config.toml
train_examples = 26041
targets = ["voice"]
fused_qkv = true
subsampling = 4
width = 160
positions = "learned"
label_smoothing = 0.1
init = "small_normal"
beta1 = 0.95
final_lr_fraction = 0.01
adamw_weight_decay_other_params = 0
Rows from block 5 of a small sound classifier, named by matrix and row number. Rows with one number belong to one neuron. Each number is 500 + 40 x the weight over its row's rms, rounded and kept within 0 to 999. All counts start at 0. Numbers have three digits each.
After each neuron's rows are labels from the 100 clips, of 14976, where the neuron reaches its highest value: "responds to" is what is common among them; "loudest" is the band of the loudest frequency at the time of the peak. Only what is clearly more common there than usual is listed. The data: short read English sentences (LibriTTS-R).
# fc1: first MLP up (model.blocks.5.ff1.fc1.weight, 320x160), inputs 80-159
# fc2: first MLP down (model.blocks.5.ff1.fc2.weight, 160x320, transposed), outputs 80-159

fc1.222:447445534508469493531513512562543526493456509453453499505521465518444505513478507526545453498625483492493427472544454506535487524491471494471534574565474378470493489464477548454535514530517478485490476503521506508507518495497550462496508530
fc2.222:517539456533557552560496454489463458498532438512526476516490545526516481466534524499528571478409532508493549501483536548468517441445551492552471467486547555612492557471485500569466552426473481485550505504494453452501438501511462485510455491
responds to: voice: female
loudest: 250 to 500 Hz

fc1.274:433460461467525495552533547495530549501488539534501519544522541488488454496497458464491487554434505503473486480480453544508477567442501479557457520484529503477523540554550510495488564493501495522447504546484499499544521465481500595507462476
fc2.274:519534484496461467463536477537491476476514422488521468485505509559524591523512553545488572439514454535550502525513580502456506522522505495435548489509485473515579483419442487539498443499492468519489546483508497468564498515535512480414533499
responds to: voice: female
loudest: 250 to 500 Hz

fc1.59:469493443563469526540471539497468557481506498427512519500489531523441586509508450475515491524508456402486528527481540560474502518543527465468555494432463435521459533461469464463514538449535433510588528459528524487528519513500488484511488478
fc2.59:523471552464503512465616507499545443486493487473457435455494500482506453502463555531537525478471558632547437483475557466576497434444456520533492534516459505519562465534479527503509441526476552500431550502495485495470511550491559497494505512
responds to: voice: female
loudest: 250 to 500 Hz

fc1.93:461496451404495460490512546451502467569511584508509492477522469568534490580478528552481523526533517533537533519439560531484561522499515479464564494493486539491551494511541481441506540543507528542472502564499452591516471528534440487590474450
fc2.93:551503561499486563473488489524474498466508424504509509576479525446468470495508495447505493517435526505476441486508423486502425501506454500504470476443491496474533488522460492608562457522528520493451490486487512424505464520460511511442498513
responds to: voice: female
loudest: 250 to 500 Hz; 500 to 1000 Hz

fc1.143:538476513530592495531473510444439544560485535516441527464516437557456454501503458548564513580470556484479508546420487536479507537570502590530478475546473454479524521579494538495462491480538494508561504503539461530458478531510493419422508458
fc2.143:491474434456496536529628527568578458500501484455533439522457556497515490483414483504443469383531465504514406552583492456514497488436582475487490540481508495509498439456495503479473480516526461496463509510480532488556530472515518508579506583
responds to: voice: male
loudest: 4000 to 8000 Hz

fc1.195:453497525508467566533520531460420446507531449485486533536480534419529488596432528504469483513570477521501463486439462492500484480527534485483497475524508523484514533563499491470462533457477488491490498551520500452512527518495487471435530498
fc2.195:511474478502588446513461531520510518485438540520504449524500527574557544440485531536542546482494579528559519555520505590491524551546496536538457571451521477495480488463542454507501473492559520507476486476539491537559490528488532530523451526
responds to: voice: female
loudest: 250 to 500 Hz

fc1.104:499499512500457468517488466486572481443498459556419454474518482589541569463499493445467525469544489546458510539538540457454430510565486512531469480590501539555521523494494576494504416439492546465490501494457430434485539500498446530487438466
fc2.104:526504502477546520500497474515468542585460538424560503538474539439452469483499529623492438529489500484524536507489449525609548535482494459444487510429539448476480491522495470563487520548507457470509501496590549473531459483498527481534531529
responds to: voice: male
loudest: 250 to 500 Hz

fc1.296:431554496494537428527551442527515485491478506506463495502483501484488564485483571410449428486534428540592508523527534558511457488529510475452482607544467496530499537473568567486485501523475502481546459474504527539489535458563485497577512503
fc2.296:499533472532474589467467513455495542549454554519550477461481504539499520537464476597505504459517563543445501546468492425556518532483533447485502495482526511518472499498425421591453500538518515438486536516521519458566453575497423469468466426
responds to: voice: female
loudest: 250 to 500 Hz

fc1.261:444482539434519405459472481530542480506497439523480521517497508486468512495474431520447382462517483530491516490552547446443464464493486480475508559508447465500498486501458507516550529504542501453427543507416572480527518412453534528420520496
fc2.261:553520487514453597509524461475468519519475559547483417487539478489514503509536518525510556573474495504552526463494468501513477569480510473450478416491571537475513539474516483521505541486497489545607501523562428504506460563494445454567461468
responds to: voice: female
loudest: 250 to 500 Hz

fc1.262:506462493444494527478492558491455534463492533473454566473426478452488492463511522500559558505438512478488470511508474541481536490545531514463538562456491498525521389499461481504469505480468588502530590469573561437526543512508517449499460483
fc2.262:501508575565573548523469548510518474532524467476568490537541542534532585551512512504537490561618546553560503518466544434506480423455448462535485468509481529505489491529523567458547547488479439516485414495421456551463447477490477468475560515
responds to: voice: male
loudest: 250 to 500 Hz

fc1.119:498480459528531514548549492504506520476476429492489452570537566549508433510502394502496520529463533474562450471509528485587392544468520442544566464474471542456522492438449456478458572501513491535501484498475477509542498446564467424493528440
fc2.119:473549530578516482438556474467491520498510574524550543443504409477480509522537607496536433518551469534504467522509462547431604429472503585476422527487487445453475463537514519518530458533486514436531544503512514446486517574489542486453472504
responds to: voice: female
loudest: 250 to 500 Hz

fc1.285:543510535501451448429505498509466470492489445515503530575512536436478468574487487526508443559604513448479404501568527584478480485495531467467490476508498488557524432498455472513558437537552495496474509518504504398458599464540528519529469466
fc2.285:453529467425500567518473547450483488487496499489435532522506466520520508434529453475545549577404478500523577487430471436475486532514517532475496563510457521417535572510565560466541501508463534500528478470424494480563466489467481484486555536
responds to: voice: female
loudest: 250 to 500 Hz

fc1.88:493533485503412461502521513476491486491484448521413562539475506480477476531456454454518438547522480481531494534551454416545434538556506570522463468512526499528515503497429491527527508440442512529428487483424493538484564395491505495441510452
fc2.88:527514534520587513498527433505481527504458529466528445503507457483507521460534528522509523547530448502532457506459529550503562454429494427449503517481464480431469477499582510451522466569542519489515515497575485413604482601494504519519513473
responds to: voice: female
loudest: 250 to 500 Hz

fc1.208:498500470456544530562507511513459467547514448606498538539465480531493452550523484513513514492490449489524483498503518439520476523510517500527521419544492556491416416454488486455485552506526535453483486527491490462474503447436557502559454527
fc2.208:500496528533448507465519510460532546500436530412480464471510560448480565476478513522487458445497550562451492530474449500485529511456516485488522523489467407507527539558492471561549516497489470579422510472527517551480481506572468503549515517
responds to: voice: female
loudest: 250 to 500 Hz

fc1.112:506569447524426476541487504571466454479491473445541496599535487489549520524490524498473514587479481508544486453497538503467518566557442576439459426457551556498487486463559505556523508551550541589528512502522564414539591539526438496470561460
fc2.112:449482497396528478483451513433479478542494519536443515502482449523470463499511502552511473446509534512489488563485481507542511516503536487514573623419449528424594424479495486448510409510462498455465525506451488498451444423435581468525445500
responds to: voice: female
loudest: 250 to 500 Hz

fc1.78:466473535440427450547464534512537474495489529505498531502457542451537534521497554498545495467589511496518489558442513509535480514488457517455523530590447518539451490503618549529515464487491585555486495526457498480492494496523432510469471466
fc2.78:577466512519562559519508526493527588540465463502483492510530448529524511454465449513453482527449463546513527439521468442499490449463506489523533512422525494531566498518408423548465500528516442460476495539541560559522495543496537545504528492
responds to: voice: female
loudest: 250 to 500 Hz

fc1.200:503569433496450518453493461464484468473499532476487457450552468569477504530538521452453529525458476474518526470519479544505519428513478491470523501546472579495631427488477497551543499499523514474529563482553526458499517516492501426457502465
fc2.200:443530529486528481563466536502510435535556510564542518565492509512553546422487516541556493504498529526473461461501508412530496576478558463466412503477504455494475537474538515500464490575547541496486442469446534453557481512454421504456504489
responds to: voice: female
loudest: 250 to 500 Hz

fc1.10:521524568513549479509467456563469494484552504516488481488549493517495519553519496514484454503541556558467503452547504487461540446560546563565509488497466481561496451500470479486579479503502509517515540497504513554471552529488561533525525473
fc2.10:480510488451490529470560505441602469556515547506514483538495495565510532427484525499546482446479490523521537532459513494582419527442550472455466544464549529509531571467444543542449523492524532474528502526499559438539476564504484459493492528
responds to: voice: male
loudest: 250 to 500 Hz

fc1.114:598465444535446503494492475377534559484484497475515535540461558546506516565520488576604478544468538473471477551450460475461488589535484502487546518448455548514564491498538491513486510517500515518438453519505516523486480453522495490472472489
fc2.114:404590531516584473535523516548426458468539487555502486490551451473477488477519532496464507554503475490540454427559513581513512447504512502504479467565511551449551481490495558539479478519476476506555542491473475507502559505472512524446553458
responds to: voice: female
loudest: 250 to 500 Hz; 500 to 1000 Hz

fc1.101:491524549486529531488467478472548492518558471479482438515460458477493410511457535465489453534416526444536411490553442413446446499508471435466481472533440417467584474495499531479514553511455503568466486518478520481460508474463508472484487516
fc2.101:533439448542464491539514523494492454466461509541499547499551555481475583545486448570494566496534511576478540474527507543531496535463537499520542503539567570536414550523527466502534461461539518530527519512522478491563458516445492486532484459
responds to: voice: male
loudest: 4000 to 8000 Hz

fc1.221:442424454509464469540514468501456490453462514558469471510475564507469431477511494501491575456498497496511541492530508488517430511457451485456506460551447487512436497477469481450449516510528502515494532530552454447416492422484519458481491480
fc2.221:569533505520540515491488465478534542526521446484482529496529457490575539530452504488494398583457449512500546491493491520463520543559534518473509503402501463411558521502576468540529485465532497474503451445506565474536485531470482546500491507
responds to: voice: female
loudest: 4000 to 8000 Hz

fc1.115:524460506422435549599479512533473523524512456451448505563523493497546461471499435531534540499436508574492503489471520401525507504481464496465519547434539556466513530502421492569489510488511480505560543424491579512490469504516517481524499606
fc2.115:500477445554558463408537551523479509462529489604540475480509481500419514530490527462434459518546486480525466512522460572536530526500501531562498484567481491516453475543552521390520504482469580446538486564457448541531507506500561485491545502
responds to: voice: female
loudest: 250 to 500 Hz

fc1.172:467446526504520545509536514502449487480478519549492568481543561494537422503496505563499514533604551506556490496538478506544462469519460497500452520498524548516529461472481486610505430546508496501423520524482453468556535433460446462394482449
fc2.172:558571501508449479531465464520532530545460496504520482558458442479480514503527491473534479539476506514503494484428461515433561527512492508491551475517494485454549474515572546416553548514520512495541491479502543529513509545511559565507558580
responds to: voice: female
loudest: 4000 to 8000 Hz