A small sound classifier, trained from scratch.
Data: trained on short read English sentences (LibriTTS-R), 26041 training examples.
Rows from block 4, named by matrix and row number. Rows with one number belong to one neuron. Each number is 50 + 10 x the weight over its row's rms, rounded and kept within 0 to 99. All counts start at 0. After the name is the row's rms in percent of the matrix's.
# fc1: second MLP up (model.blocks.4.mlp.fc1.weight, 320x160), inputs 0-159
# fc2: second MLP down (model.blocks.4.mlp.fc2.weight, 160x320, transposed), outputs 0-159
fc1.296 075:30 47 59 48 50 38 63 45 46 43 53 44 41 49 43 40 48 69 64 56 57 55 64 50 37 36 45 53 36 65 60 46 62 52 25 58 49 42 41 58 49 19 36 43 69 41 53 68 54 55 48 44 52 57 53 41 33 37 52 34 59 46 46 37 57 65 56 43 63 64 54 42 56 43 55 76 51 49 47 39 51 45 33 45 44 62 58 51 51 41 46 54 64 49 48 34 48 65 54 52 70 26 55 39 49 40 58 55 67 42 36 63 51 56 42 62 54 45 43 53 53 54 59 47 53 45 61 53 53 54 55 64 48 44 65 58 45 62 60 65 77 55 46 45 66 56 57 46 37 53 48 43 55 34 53 56 65 44 55 47
fc2.296 088:57 52 44 61 53 63 51 65 67 53 44 68 53 70 47 51 52 46 40 60 54 74 41 32 72 56 60 56 56 50 43 40 58 45 58 47 54 55 69 37 45 69 69 43 40 41 52 46 52 49 44 57 45 46 50 51 46 52 66 50 62 49 64 47 59 31 43 72 32 55 44 37 40 30 26 39 57 55 57 71 59 64 43 58 65 39 37 42 50 53 49 42 50 55 58 51 50 48 37 41 43 45 56 53 37 48 55 43 43 55 58 49 52 44 55 51 33 52 62 50 59 37 58 45 65 54 46 43 66 38 53 52 36 59 42 42 66 32 51 55 41 69 51 39 29 61 60 47 61 56 54 51 53 55 68 52 44 52 52 64
fc1.297 067:33 52 45 51 67 50 49 65 66 47 64 44 33 54 44 64 65 46 59 52 22 47 46 35 60 54 40 64 41 47 43 48 67 60 53 57 64 51 54 44 67 42 37 56 39 50 40 38 35 61 37 38 39 50 55 68 45 48 53 43 64 46 55 54 40 31 54 42 41 46 54 39 60 42 47 45 65 40 55 51 60 47 48 55 42 52 51 61 44 67 51 58 46 48 47 42 39 39 44 57 53 57 32 59 36 55 71 31 54 69 45 62 45 62 64 30 64 30 47 57 64 47 53 62 37 47 60 39 58 50 34 60 51 28 40 31 49 42 48 57 42 50 58 45 61 51 61 60 44 54 49 46 37 52 62 48 53 54 60 49
fc2.297 068:51 59 49 51 46 46 45 54 57 55 55 52 58 50 44 52 55 61 38 38 42 47 43 53 59 26 45 44 55 54 52 54 52 54 51 69 62 34 41 60 49 69 59 48 53 34 49 55 39 53 82 46 48 51 52 33 38 59 27 54 59 46 65 35 56 67 53 45 54 36 57 58 36 57 35 44 37 49 65 66 58 55 35 46 36 48 49 48 53 60 66 46 34 45 70 40 35 61 57 57 62 40 55 53 62 52 33 56 50 69 53 55 51 43 29 25 41 24 54 58 53 51 42 42 50 42 31 45 53 44 48 64 32 52 59 41 51 48 56 56 43 49 63 34 51 65 59 47 51 52 58 41 56 42 42 55 42 47 53 41
fc1.298 090:43 44 38 61 63 75 46 34 58 49 39 26 58 52 45 35 50 68 36 58 44 42 40 32 51 65 52 55 50 45 37 35 42 66 48 56 62 58 47 38 52 58 50 39 39 48 38 62 44 56 58 42 50 38 57 54 43 34 60 36 57 51 59 55 64 52 55 55 53 55 52 52 57 50 48 42 38 46 56 47 67 45 60 57 55 51 63 74 53 56 58 51 49 58 36 45 71 52 63 43 42 54 62 44 27 57 49 66 62 43 38 54 44 36 30 56 61 66 35 56 58 45 51 49 53 54 60 53 59 44 45 47 70 45 29 32 49 61 58 44 46 46 38 45 38 51 51 67 46 48 38 51 50 37 73 52 44 47 59 39
fc2.298 103:37 49 65 59 57 49 61 65 53 42 43 44 49 57 60 42 74 45 71 59 42 62 50 49 27 26 47 46 43 60 43 56 62 56 52 52 37 54 50 51 57 55 65 59 49 44 68 52 41 47 39 58 59 40 54 55 44 65 52 53 63 44 62 65 35 38 39 70 50 41 75 43 44 54 57 58 55 49 45 57 45 60 31 44 36 51 29 45 60 50 36 41 47 56 43 46 40 41 39 49 47 41 39 46 61 55 55 42 43 73 42 43 40 67 67 45 37 51 48 43 47 26 73 49 45 50 48 44 47 48 71 60 43 41 61 59 49 56 56 63 46 38 52 55 57 60 56 33 55 44 41 51 53 46 66 49 45 48 33 53
fc1.299 073:49 46 37 43 39 43 46 54 54 37 50 66 76 39 45 63 35 44 32 43 60 55 53 60 48 56 36 38 67 46 40 67 46 44 26 50 61 41 44 52 32 37 55 44 52 64 59 56 45 39 58 47 41 57 43 41 58 44 55 56 50 65 38 40 28 42 58 58 52 52 54 53 55 47 39 44 59 50 49 46 53 55 25 42 43 42 47 60 38 54 63 55 52 46 57 52 63 23 62 46 57 54 65 44 65 57 57 62 47 57 48 52 48 50 70 38 67 29 57 51 53 50 62 36 57 42 46 39 57 45 50 69 49 52 68 65 56 66 41 45 65 64 51 61 59 37 48 65 58 50 38 46 48 62 50 63 50 61 44 51
fc2.299 076:70 55 50 53 59 71 67 32 45 51 53 48 51 52 55 48 76 61 30 54 42 45 43 58 46 45 59 53 42 66 47 34 48 55 53 66 49 40 50 48 43 57 45 55 57 39 53 46 74 67 53 64 67 47 72 39 50 34 47 53 53 45 59 52 66 53 38 34 54 55 64 44 60 62 36 55 54 44 65 60 45 50 31 50 58 40 56 56 69 45 46 53 44 46 45 53 40 44 37 64 56 48 57 59 38 40 38 56 47 57 31 55 41 49 47 41 50 55 60 49 66 51 74 45 58 64 50 50 53 51 55 40 40 51 39 50 59 34 63 47 55 33 26 60 46 45 48 55 56 58 76 51 57 68 44 59 52 59 60 47
fc1.300 114:58 44 66 54 60 50 62 60 38 41 49 37 47 41 36 59 51 38 43 46 36 43 47 53 63 60 41 52 45 73 52 62 47 55 38 60 54 41 59 55 56 74 55 34 59 45 41 53 45 55 28 71 62 51 31 44 55 53 45 52 51 42 44 56 59 49 50 62 28 63 63 42 50 58 58 38 35 54 48 55 66 51 62 64 46 60 49 56 71 38 57 35 52 57 48 33 64 57 51 60 29 45 41 61 53 53 49 56 53 50 56 57 61 46 48 53 39 51 50 54 62 51 54 58 42 82 59 32 41 34 42 53 40 57 36 57 44 62 60 57 39 56 36 50 38 62 47 36 65 67 55 48 46 52 46 47 31 46 48 46
fc2.300 107:30 52 51 55 57 54 40 61 40 60 55 56 68 40 48 47 44 71 57 41 22 45 36 68 47 31 43 43 64 42 58 38 50 50 39 48 43 51 39 67 86 44 63 68 46 45 39 60 52 56 50 48 47 57 54 59 48 77 51 51 42 63 50 36 52 43 45 38 55 46 43 59 41 61 52 53 55 52 52 48 43 39 50 42 43 48 59 38 33 45 51 65 51 37 51 57 50 64 50 36 38 66 62 50 58 33 63 46 51 41 39 48 49 41 55 43 47 62 59 47 42 55 25 43 61 33 42 39 50 45 56 41 60 50 44 51 53 46 58 38 69 35 52 53 51 32 57 50 46 46 69 44 52 56 44 40 58 39 55 41
fc1.301 073:51 58 39 39 43 47 48 61 43 54 40 69 43 41 57 58 45 52 55 56 55 48 55 44 53 58 50 42 46 58 34 37 23 52 48 51 30 42 49 64 37 54 60 60 57 64 43 52 49 52 52 52 26 40 38 61 56 62 50 55 30 44 41 40 36 69 62 45 49 70 55 40 64 38 72 55 55 39 67 41 49 46 56 52 49 58 38 60 46 48 69 86 49 38 65 42 43 57 43 42 55 46 49 48 69 55 48 42 55 48 51 48 41 45 38 60 50 60 65 57 65 48 27 55 39 52 62 52 44 34 38 54 42 44 35 49 40 40 49 39 65 54 26 61 45 39 47 44 45 40 53 44 57 48 52 53 54 53 41 54
fc2.301 062:42 50 49 80 45 50 56 32 63 56 53 37 54 26 55 53 38 54 32 55 28 52 31 57 45 45 54 38 50 43 42 43 37 49 46 47 56 64 49 47 50 43 50 48 50 63 50 49 56 56 53 65 52 54 37 47 67 28 48 59 45 51 39 71 52 43 58 53 40 52 45 39 65 74 53 61 32 39 60 42 64 48 47 69 62 48 43 71 60 62 43 77 51 53 56 55 54 49 50 57 47 41 55 68 73 34 55 53 52 44 46 56 51 33 41 52 39 43 55 67 49 49 32 46 46 51 54 60 53 37 57 39 53 63 54 44 41 35 36 40 65 48 58 54 43 49 51 53 42 53 60 54 31 38 60 53 51 51 46 56
fc1.302 070:29 48 49 59 51 56 54 53 68 46 40 28 52 46 47 48 56 33 40 50 40 31 58 52 51 32 49 37 46 51 53 63 36 55 42 55 30 64 36 60 41 46 32 52 42 46 54 62 43 60 47 42 49 44 51 46 44 57 59 40 39 49 53 50 42 57 31 61 48 59 51 40 59 43 60 49 58 43 43 44 52 39 39 58 56 53 59 72 66 45 38 61 30 62 49 55 46 34 41 43 43 56 49 59 46 50 48 51 64 65 52 39 51 58 57 40 33 45 63 52 61 49 65 26 54 54 66 40 57 45 33 51 49 56 57 43 70 65 40 47 66 36 40 51 38 41 37 63 63 49 70 37 35 58 48 44 39 43 53 67
fc2.302 072:33 45 54 50 35 51 51 52 61 46 63 55 59 53 46 45 69 34 52 37 14 51 33 61 49 31 49 34 47 53 66 51 37 43 56 71 51 40 47 53 53 54 48 47 48 36 45 52 41 73 47 50 56 41 38 43 57 58 54 56 41 49 57 40 65 70 52 50 58 54 49 54 48 71 45 58 37 57 48 45 43 54 52 46 41 43 39 53 53 43 51 57 43 49 44 68 52 51 46 58 45 32 49 57 50 36 51 68 45 64 51 37 46 47 47 38 51 50 52 29 66 46 63 56 61 55 41 49 42 48 64 47 52 70 56 38 49 21 54 47 56 51 48 34 31 49 56 65 49 58 57 58 37 44 46 31 36 51 31 41
fc1.303 082:63 42 62 27 41 42 40 41 32 37 57 46 42 35 63 58 41 39 47 61 35 42 33 57 64 58 66 48 48 44 52 59 45 52 60 32 53 31 52 42 47 51 65 58 67 35 52 47 53 44 44 53 48 50 41 50 47 52 68 52 68 48 58 29 41 53 33 42 34 45 58 45 74 49 42 57 67 44 57 38 48 67 58 57 56 52 56 54 64 41 44 36 45 65 57 45 42 64 55 48 39 47 52 41 62 48 48 49 50 71 43 49 40 53 47 34 38 44 49 87 55 43 38 57 63 40 52 45 55 37 64 50 47 54 57 56 72 49 47 41 38 65 44 37 44 41 44 49 39 47 48 53 58 51 44 48 51 48 54 47
fc2.303 085:44 63 20 71 52 66 66 53 66 44 53 45 62 58 43 44 59 52 48 51 59 60 50 40 56 52 47 56 48 53 55 49 42 62 43 62 43 55 44 44 60 44 74 46 62 52 28 57 31 52 62 41 49 55 46 45 43 39 54 49 48 54 50 60 59 42 66 51 53 40 61 39 39 46 50 31 49 51 44 47 63 41 41 50 52 46 54 39 52 37 56 42 59 46 53 53 65 53 53 58 60 44 65 49 25 57 50 54 54 46 45 52 71 49 60 42 48 56 41 22 59 61 46 38 46 56 59 47 38 68 60 38 41 57 74 49 54 39 41 58 43 52 65 37 49 47 42 59 54 38 66 47 43 34 74 34 48 49 42 70
fc1.305 078:40 43 52 36 68 53 48 59 45 45 60 38 53 42 50 52 59 51 50 37 63 63 39 43 41 64 39 61 34 61 31 48 47 57 50 46 44 51 54 59 41 59 75 63 48 31 62 54 51 43 51 51 52 54 52 58 40 36 60 52 50 59 54 64 51 54 48 38 48 38 53 43 58 55 50 58 64 78 62 40 76 45 45 51 60 47 58 58 61 43 59 44 45 57 55 47 31 46 58 48 33 47 36 40 60 46 47 41 43 58 52 41 40 46 58 52 44 54 57 43 56 53 53 59 38 35 79 60 52 32 62 58 65 41 57 50 45 64 48 62 51 44 36 50 59 57 37 45 26 74 46 50 58 48 36 37 73 43 52 47
fc2.305 078:51 35 41 50 46 46 50 31 43 62 61 59 45 46 54 51 65 56 46 47 40 36 44 52 81 37 61 50 55 73 63 46 42 59 62 48 51 35 32 66 58 68 52 67 49 34 58 43 60 53 45 53 49 42 57 39 64 51 41 56 38 38 57 50 63 55 58 58 42 53 58 50 45 51 53 45 39 46 54 40 50 63 50 57 25 41 56 54 57 49 57 73 46 46 48 48 69 54 50 48 38 38 54 68 54 39 57 50 35 60 45 50 54 58 53 37 47 65 31 33 29 61 42 49 53 47 49 42 37 62 46 40 56 66 49 77 59 57 51 43 34 49 60 62 42 55 64 53 51 44 62 56 46 48 58 63 45 53 61 64
fc1.306 077:32 52 41 59 59 54 58 45 49 39 48 53 36 42 45 61 65 65 38 61 36 52 49 66 55 33 42 46 12 54 57 57 41 60 57 52 59 59 54 54 41 62 63 69 42 52 52 36 36 52 39 47 34 37 50 53 40 54 57 43 33 51 46 44 54 45 53 56 49 51 54 52 58 37 56 45 42 57 23 38 52 53 51 57 44 62 43 50 40 55 51 75 37 48 59 45 58 48 39 51 50 36 59 40 60 40 49 47 55 68 34 55 51 51 40 55 60 44 31 49 66 54 58 64 37 63 56 41 55 56 48 40 38 33 32 50 51 43 43 34 43 48 43 38 37 51 67 45 62 49 56 60 26 56 48 44 35 57 44 55
fc2.306 073:60 38 39 46 36 40 35 52 57 44 41 49 40 31 58 73 66 35 55 61 42 44 38 50 64 59 61 61 45 27 50 46 46 42 51 65 62 40 64 37 57 26 45 58 53 54 38 41 58 62 58 59 48 67 47 48 45 44 58 47 40 32 41 47 38 45 49 58 42 59 55 39 65 52 33 50 59 57 45 51 39 38 60 54 50 54 58 50 58 54 28 58 45 58 63 37 66 58 42 50 47 33 44 56 68 48 52 44 52 44 38 40 50 39 45 58 58 60 52 73 47 51 45 45 50 57 53 48 60 61 47 42 65 27 61 42 49 40 45 36 46 28 55 51 44 51 38 51 50 41 64 38 52 53 59 60 74 47 48 60