From a checkpoint of a small sound classifier: activation gelu.
Rows from block 7, named by matrix and row number. Rows with one number belong to one neuron. Each number is 200 + 30 x the weight over the matrix's rms, rounded and kept within 0 to 999. All counts start at 0.
# fc1: first MLP up (model.blocks.7.ff1.fc1.weight, 320x160), inputs 80-159
# fc2: first MLP down (model.blocks.7.ff1.fc2.weight, 160x320, transposed), outputs 80-159
fc1.287,281,272,181,176,232,235,240,165,194,188,273,154,97,217,150,226,103,208,162,204,185,194,102,152,224,64,202,213,196,195,231,187,212,229,109,209,155,199,148,262,136,216,162,168,207,139,236,194,122,138,157,212,143,191,221,187,176,236,270,207,184,170,197,182,174,216,235,218,180,253,172,181,195,262,259,257,229,235,209,153
fc1.288,180,244,222,177,193,206,171,168,221,151,203,206,186,205,182,190,203,178,208,182,218,168,238,226,169,214,227,178,187,181,216,178,215,163,198,175,202,198,196,208,254,214,212,170,223,210,256,197,186,158,210,260,213,202,176,208,190,156,193,169,236,183,205,165,198,223,229,186,201,224,279,178,216,162,209,189,195,202,192,176
fc1.289,214,217,215,232,212,217,195,191,210,224,183,189,196,254,175,225,186,218,184,241,154,193,173,192,192,203,238,172,176,153,219,201,198,185,179,194,175,184,183,195,213,181,181,207,175,195,218,213,191,204,194,198,228,175,177,224,159,193,165,242,207,218,184,175,201,231,214,211,207,194,183,175,192,196,189,222,187,224,206,213
fc1.290,189,228,215,204,211,203,177,173,195,236,217,204,195,174,185,204,222,194,176,211,210,209,184,176,185,186,177,196,190,187,242,221,248,171,224,173,159,141,211,239,234,203,236,191,202,246,225,197,203,205,183,205,219,187,183,206,219,198,230,171,182,177,147,155,200,198,230,196,170,218,184,162,156,164,211,222,229,224,254,177
fc1.291,236,206,210,191,213,199,202,232,138,190,213,225,245,207,180,187,214,172,220,199,199,249,200,196,199,204,210,170,194,186,183,179,182,164,195,177,204,196,249,190,194,202,165,194,210,225,248,233,196,164,222,215,179,213,227,223,186,169,221,203,146,221,195,215,163,193,156,198,244,170,198,221,236,203,207,184,168,175,171,208
fc1.292,142,155,138,227,207,212,257,182,208,194,173,211,229,133,277,181,204,237,119,222,247,188,213,226,214,267,201,220,145,255,195,206,232,184,159,235,215,139,202,180,152,229,191,188,184,198,156,169,196,222,184,220,192,192,262,197,167,213,224,223,283,207,242,289,260,212,230,235,184,129,199,179,225,190,178,209,234,189,228,225
fc1.293,198,163,235,184,175,138,184,211,208,153,189,206,220,95,213,155,184,191,192,154,252,256,228,219,252,205,246,164,198,220,237,140,174,209,192,196,200,174,200,263,182,126,187,177,235,196,198,136,221,236,192,195,217,239,213,162,212,211,175,183,219,202,213,253,273,188,187,228,199,197,220,185,225,116,181,228,216,173,202,208
fc1.294,156,218,242,256,213,238,273,189,196,236,196,208,205,212,168,234,169,188,187,219,199,232,192,178,175,197,196,230,197,196,179,203,184,196,188,211,194,209,173,182,222,202,200,244,178,182,167,158,189,225,177,188,249,163,246,173,212,224,201,244,206,219,182,182,199,186,217,254,204,224,175,186,217,211,160,173,192,181,229,191
fc1.295,257,237,232,207,187,194,163,265,236,221,206,225,223,260,221,174,202,254,181,180,234,220,202,223,249,218,186,180,177,213,191,224,211,222,221,188,181,222,164,182,200,241,191,224,231,171,173,168,182,185,194,220,232,190,193,188,194,155,218,176,240,200,143,224,181,204,133,229,219,208,252,171,201,207,209,201,221,182,178,233
fc2.287,185,148,119,256,138,191,212,243,210,187,170,247,237,210,191,170,322,160,308,217,243,240,223,282,186,278,240,217,163,209,186,170,158,227,233,184,158,204,192,142,212,242,244,248,199,219,120,205,240,206,236,199,219,247,158,195,198,239,165,201,206,253,208,233,241,210,149,192,209,209,280,191,194,200,123,169,212,133,219,208
fc2.288,220,198,168,205,184,182,187,178,193,184,174,210,205,238,194,204,237,173,233,183,220,196,185,176,178,209,186,182,206,199,215,235,210,238,225,192,182,194,214,161,196,182,223,195,209,168,179,217,253,200,167,213,209,189,248,212,217,224,235,226,188,184,244,190,221,202,148,179,214,167,239,183,218,176,159,189,177,220,187,183
fc2.289,192,165,191,244,197,182,156,194,215,170,200,202,222,212,195,183,242,139,207,176,262,240,216,239,204,228,207,180,227,224,200,191,193,249,197,173,201,186,186,198,206,184,251,226,205,142,151,199,196,185,214,250,191,226,234,206,163,189,178,189,176,206,198,185,147,186,124,154,171,211,241,198,180,250,198,190,146,243,142,193
fc2.290,166,177,191,208,197,160,218,196,179,184,186,192,229,219,193,176,236,222,226,181,197,229,185,225,189,222,229,209,227,209,184,186,184,229,204,216,195,211,184,138,214,179,219,203,202,149,161,195,237,175,230,221,172,225,261,172,158,229,190,195,215,227,242,249,165,232,150,189,176,206,234,212,253,234,144,193,197,206,192,184
fc2.291,172,217,207,196,211,237,171,199,232,207,138,220,222,212,201,174,183,183,202,262,236,175,205,171,166,191,267,292,224,189,241,216,186,244,232,227,173,224,165,203,221,175,231,214,201,164,184,230,252,225,203,202,185,212,191,179,205,243,197,226,270,135,199,211,194,187,195,200,177,192,201,191,184,218,225,154,237,177,196,206
fc2.292,204,212,235,196,159,137,184,234,161,157,197,223,160,223,108,230,248,160,234,203,166,158,209,212,196,106,187,175,145,142,184,182,144,184,192,184,166,234,194,220,203,229,202,191,204,230,176,209,167,187,177,197,173,247,168,214,208,203,186,155,158,189,152,135,156,203,192,189,186,239,190,210,168,226,250,176,220,195,166,202
fc2.293,194,190,123,256,241,274,205,189,155,216,209,205,238,265,178,191,226,216,160,277,152,146,150,211,165,200,115,203,152,174,228,235,237,149,180,220,173,208,180,78,169,264,228,199,165,172,205,157,215,178,258,206,189,136,214,218,147,193,206,250,225,151,173,170,146,191,258,168,208,230,189,240,185,270,212,159,231,179,183,187
fc2.294,218,152,170,189,204,177,115,249,217,176,233,200,212,213,188,169,196,178,216,148,174,166,238,206,235,196,173,157,218,194,250,203,192,202,192,188,182,224,227,197,216,221,217,196,207,220,232,173,147,177,222,204,168,213,202,257,199,154,199,190,184,208,202,191,232,217,189,176,194,126,208,178,204,190,234,202,225,193,194,193
fc2.295,222,202,208,189,216,201,178,176,181,222,207,229,230,185,195,182,181,201,228,190,171,193,192,214,176,190,211,200,216,164,165,187,214,156,169,172,213,205,227,180,190,241,213,188,171,197,188,212,211,215,222,207,227,206,231,202,205,206,164,203,196,206,209,202,189,199,221,232,231,148,198,178,190,197,193,212,216,206,209,203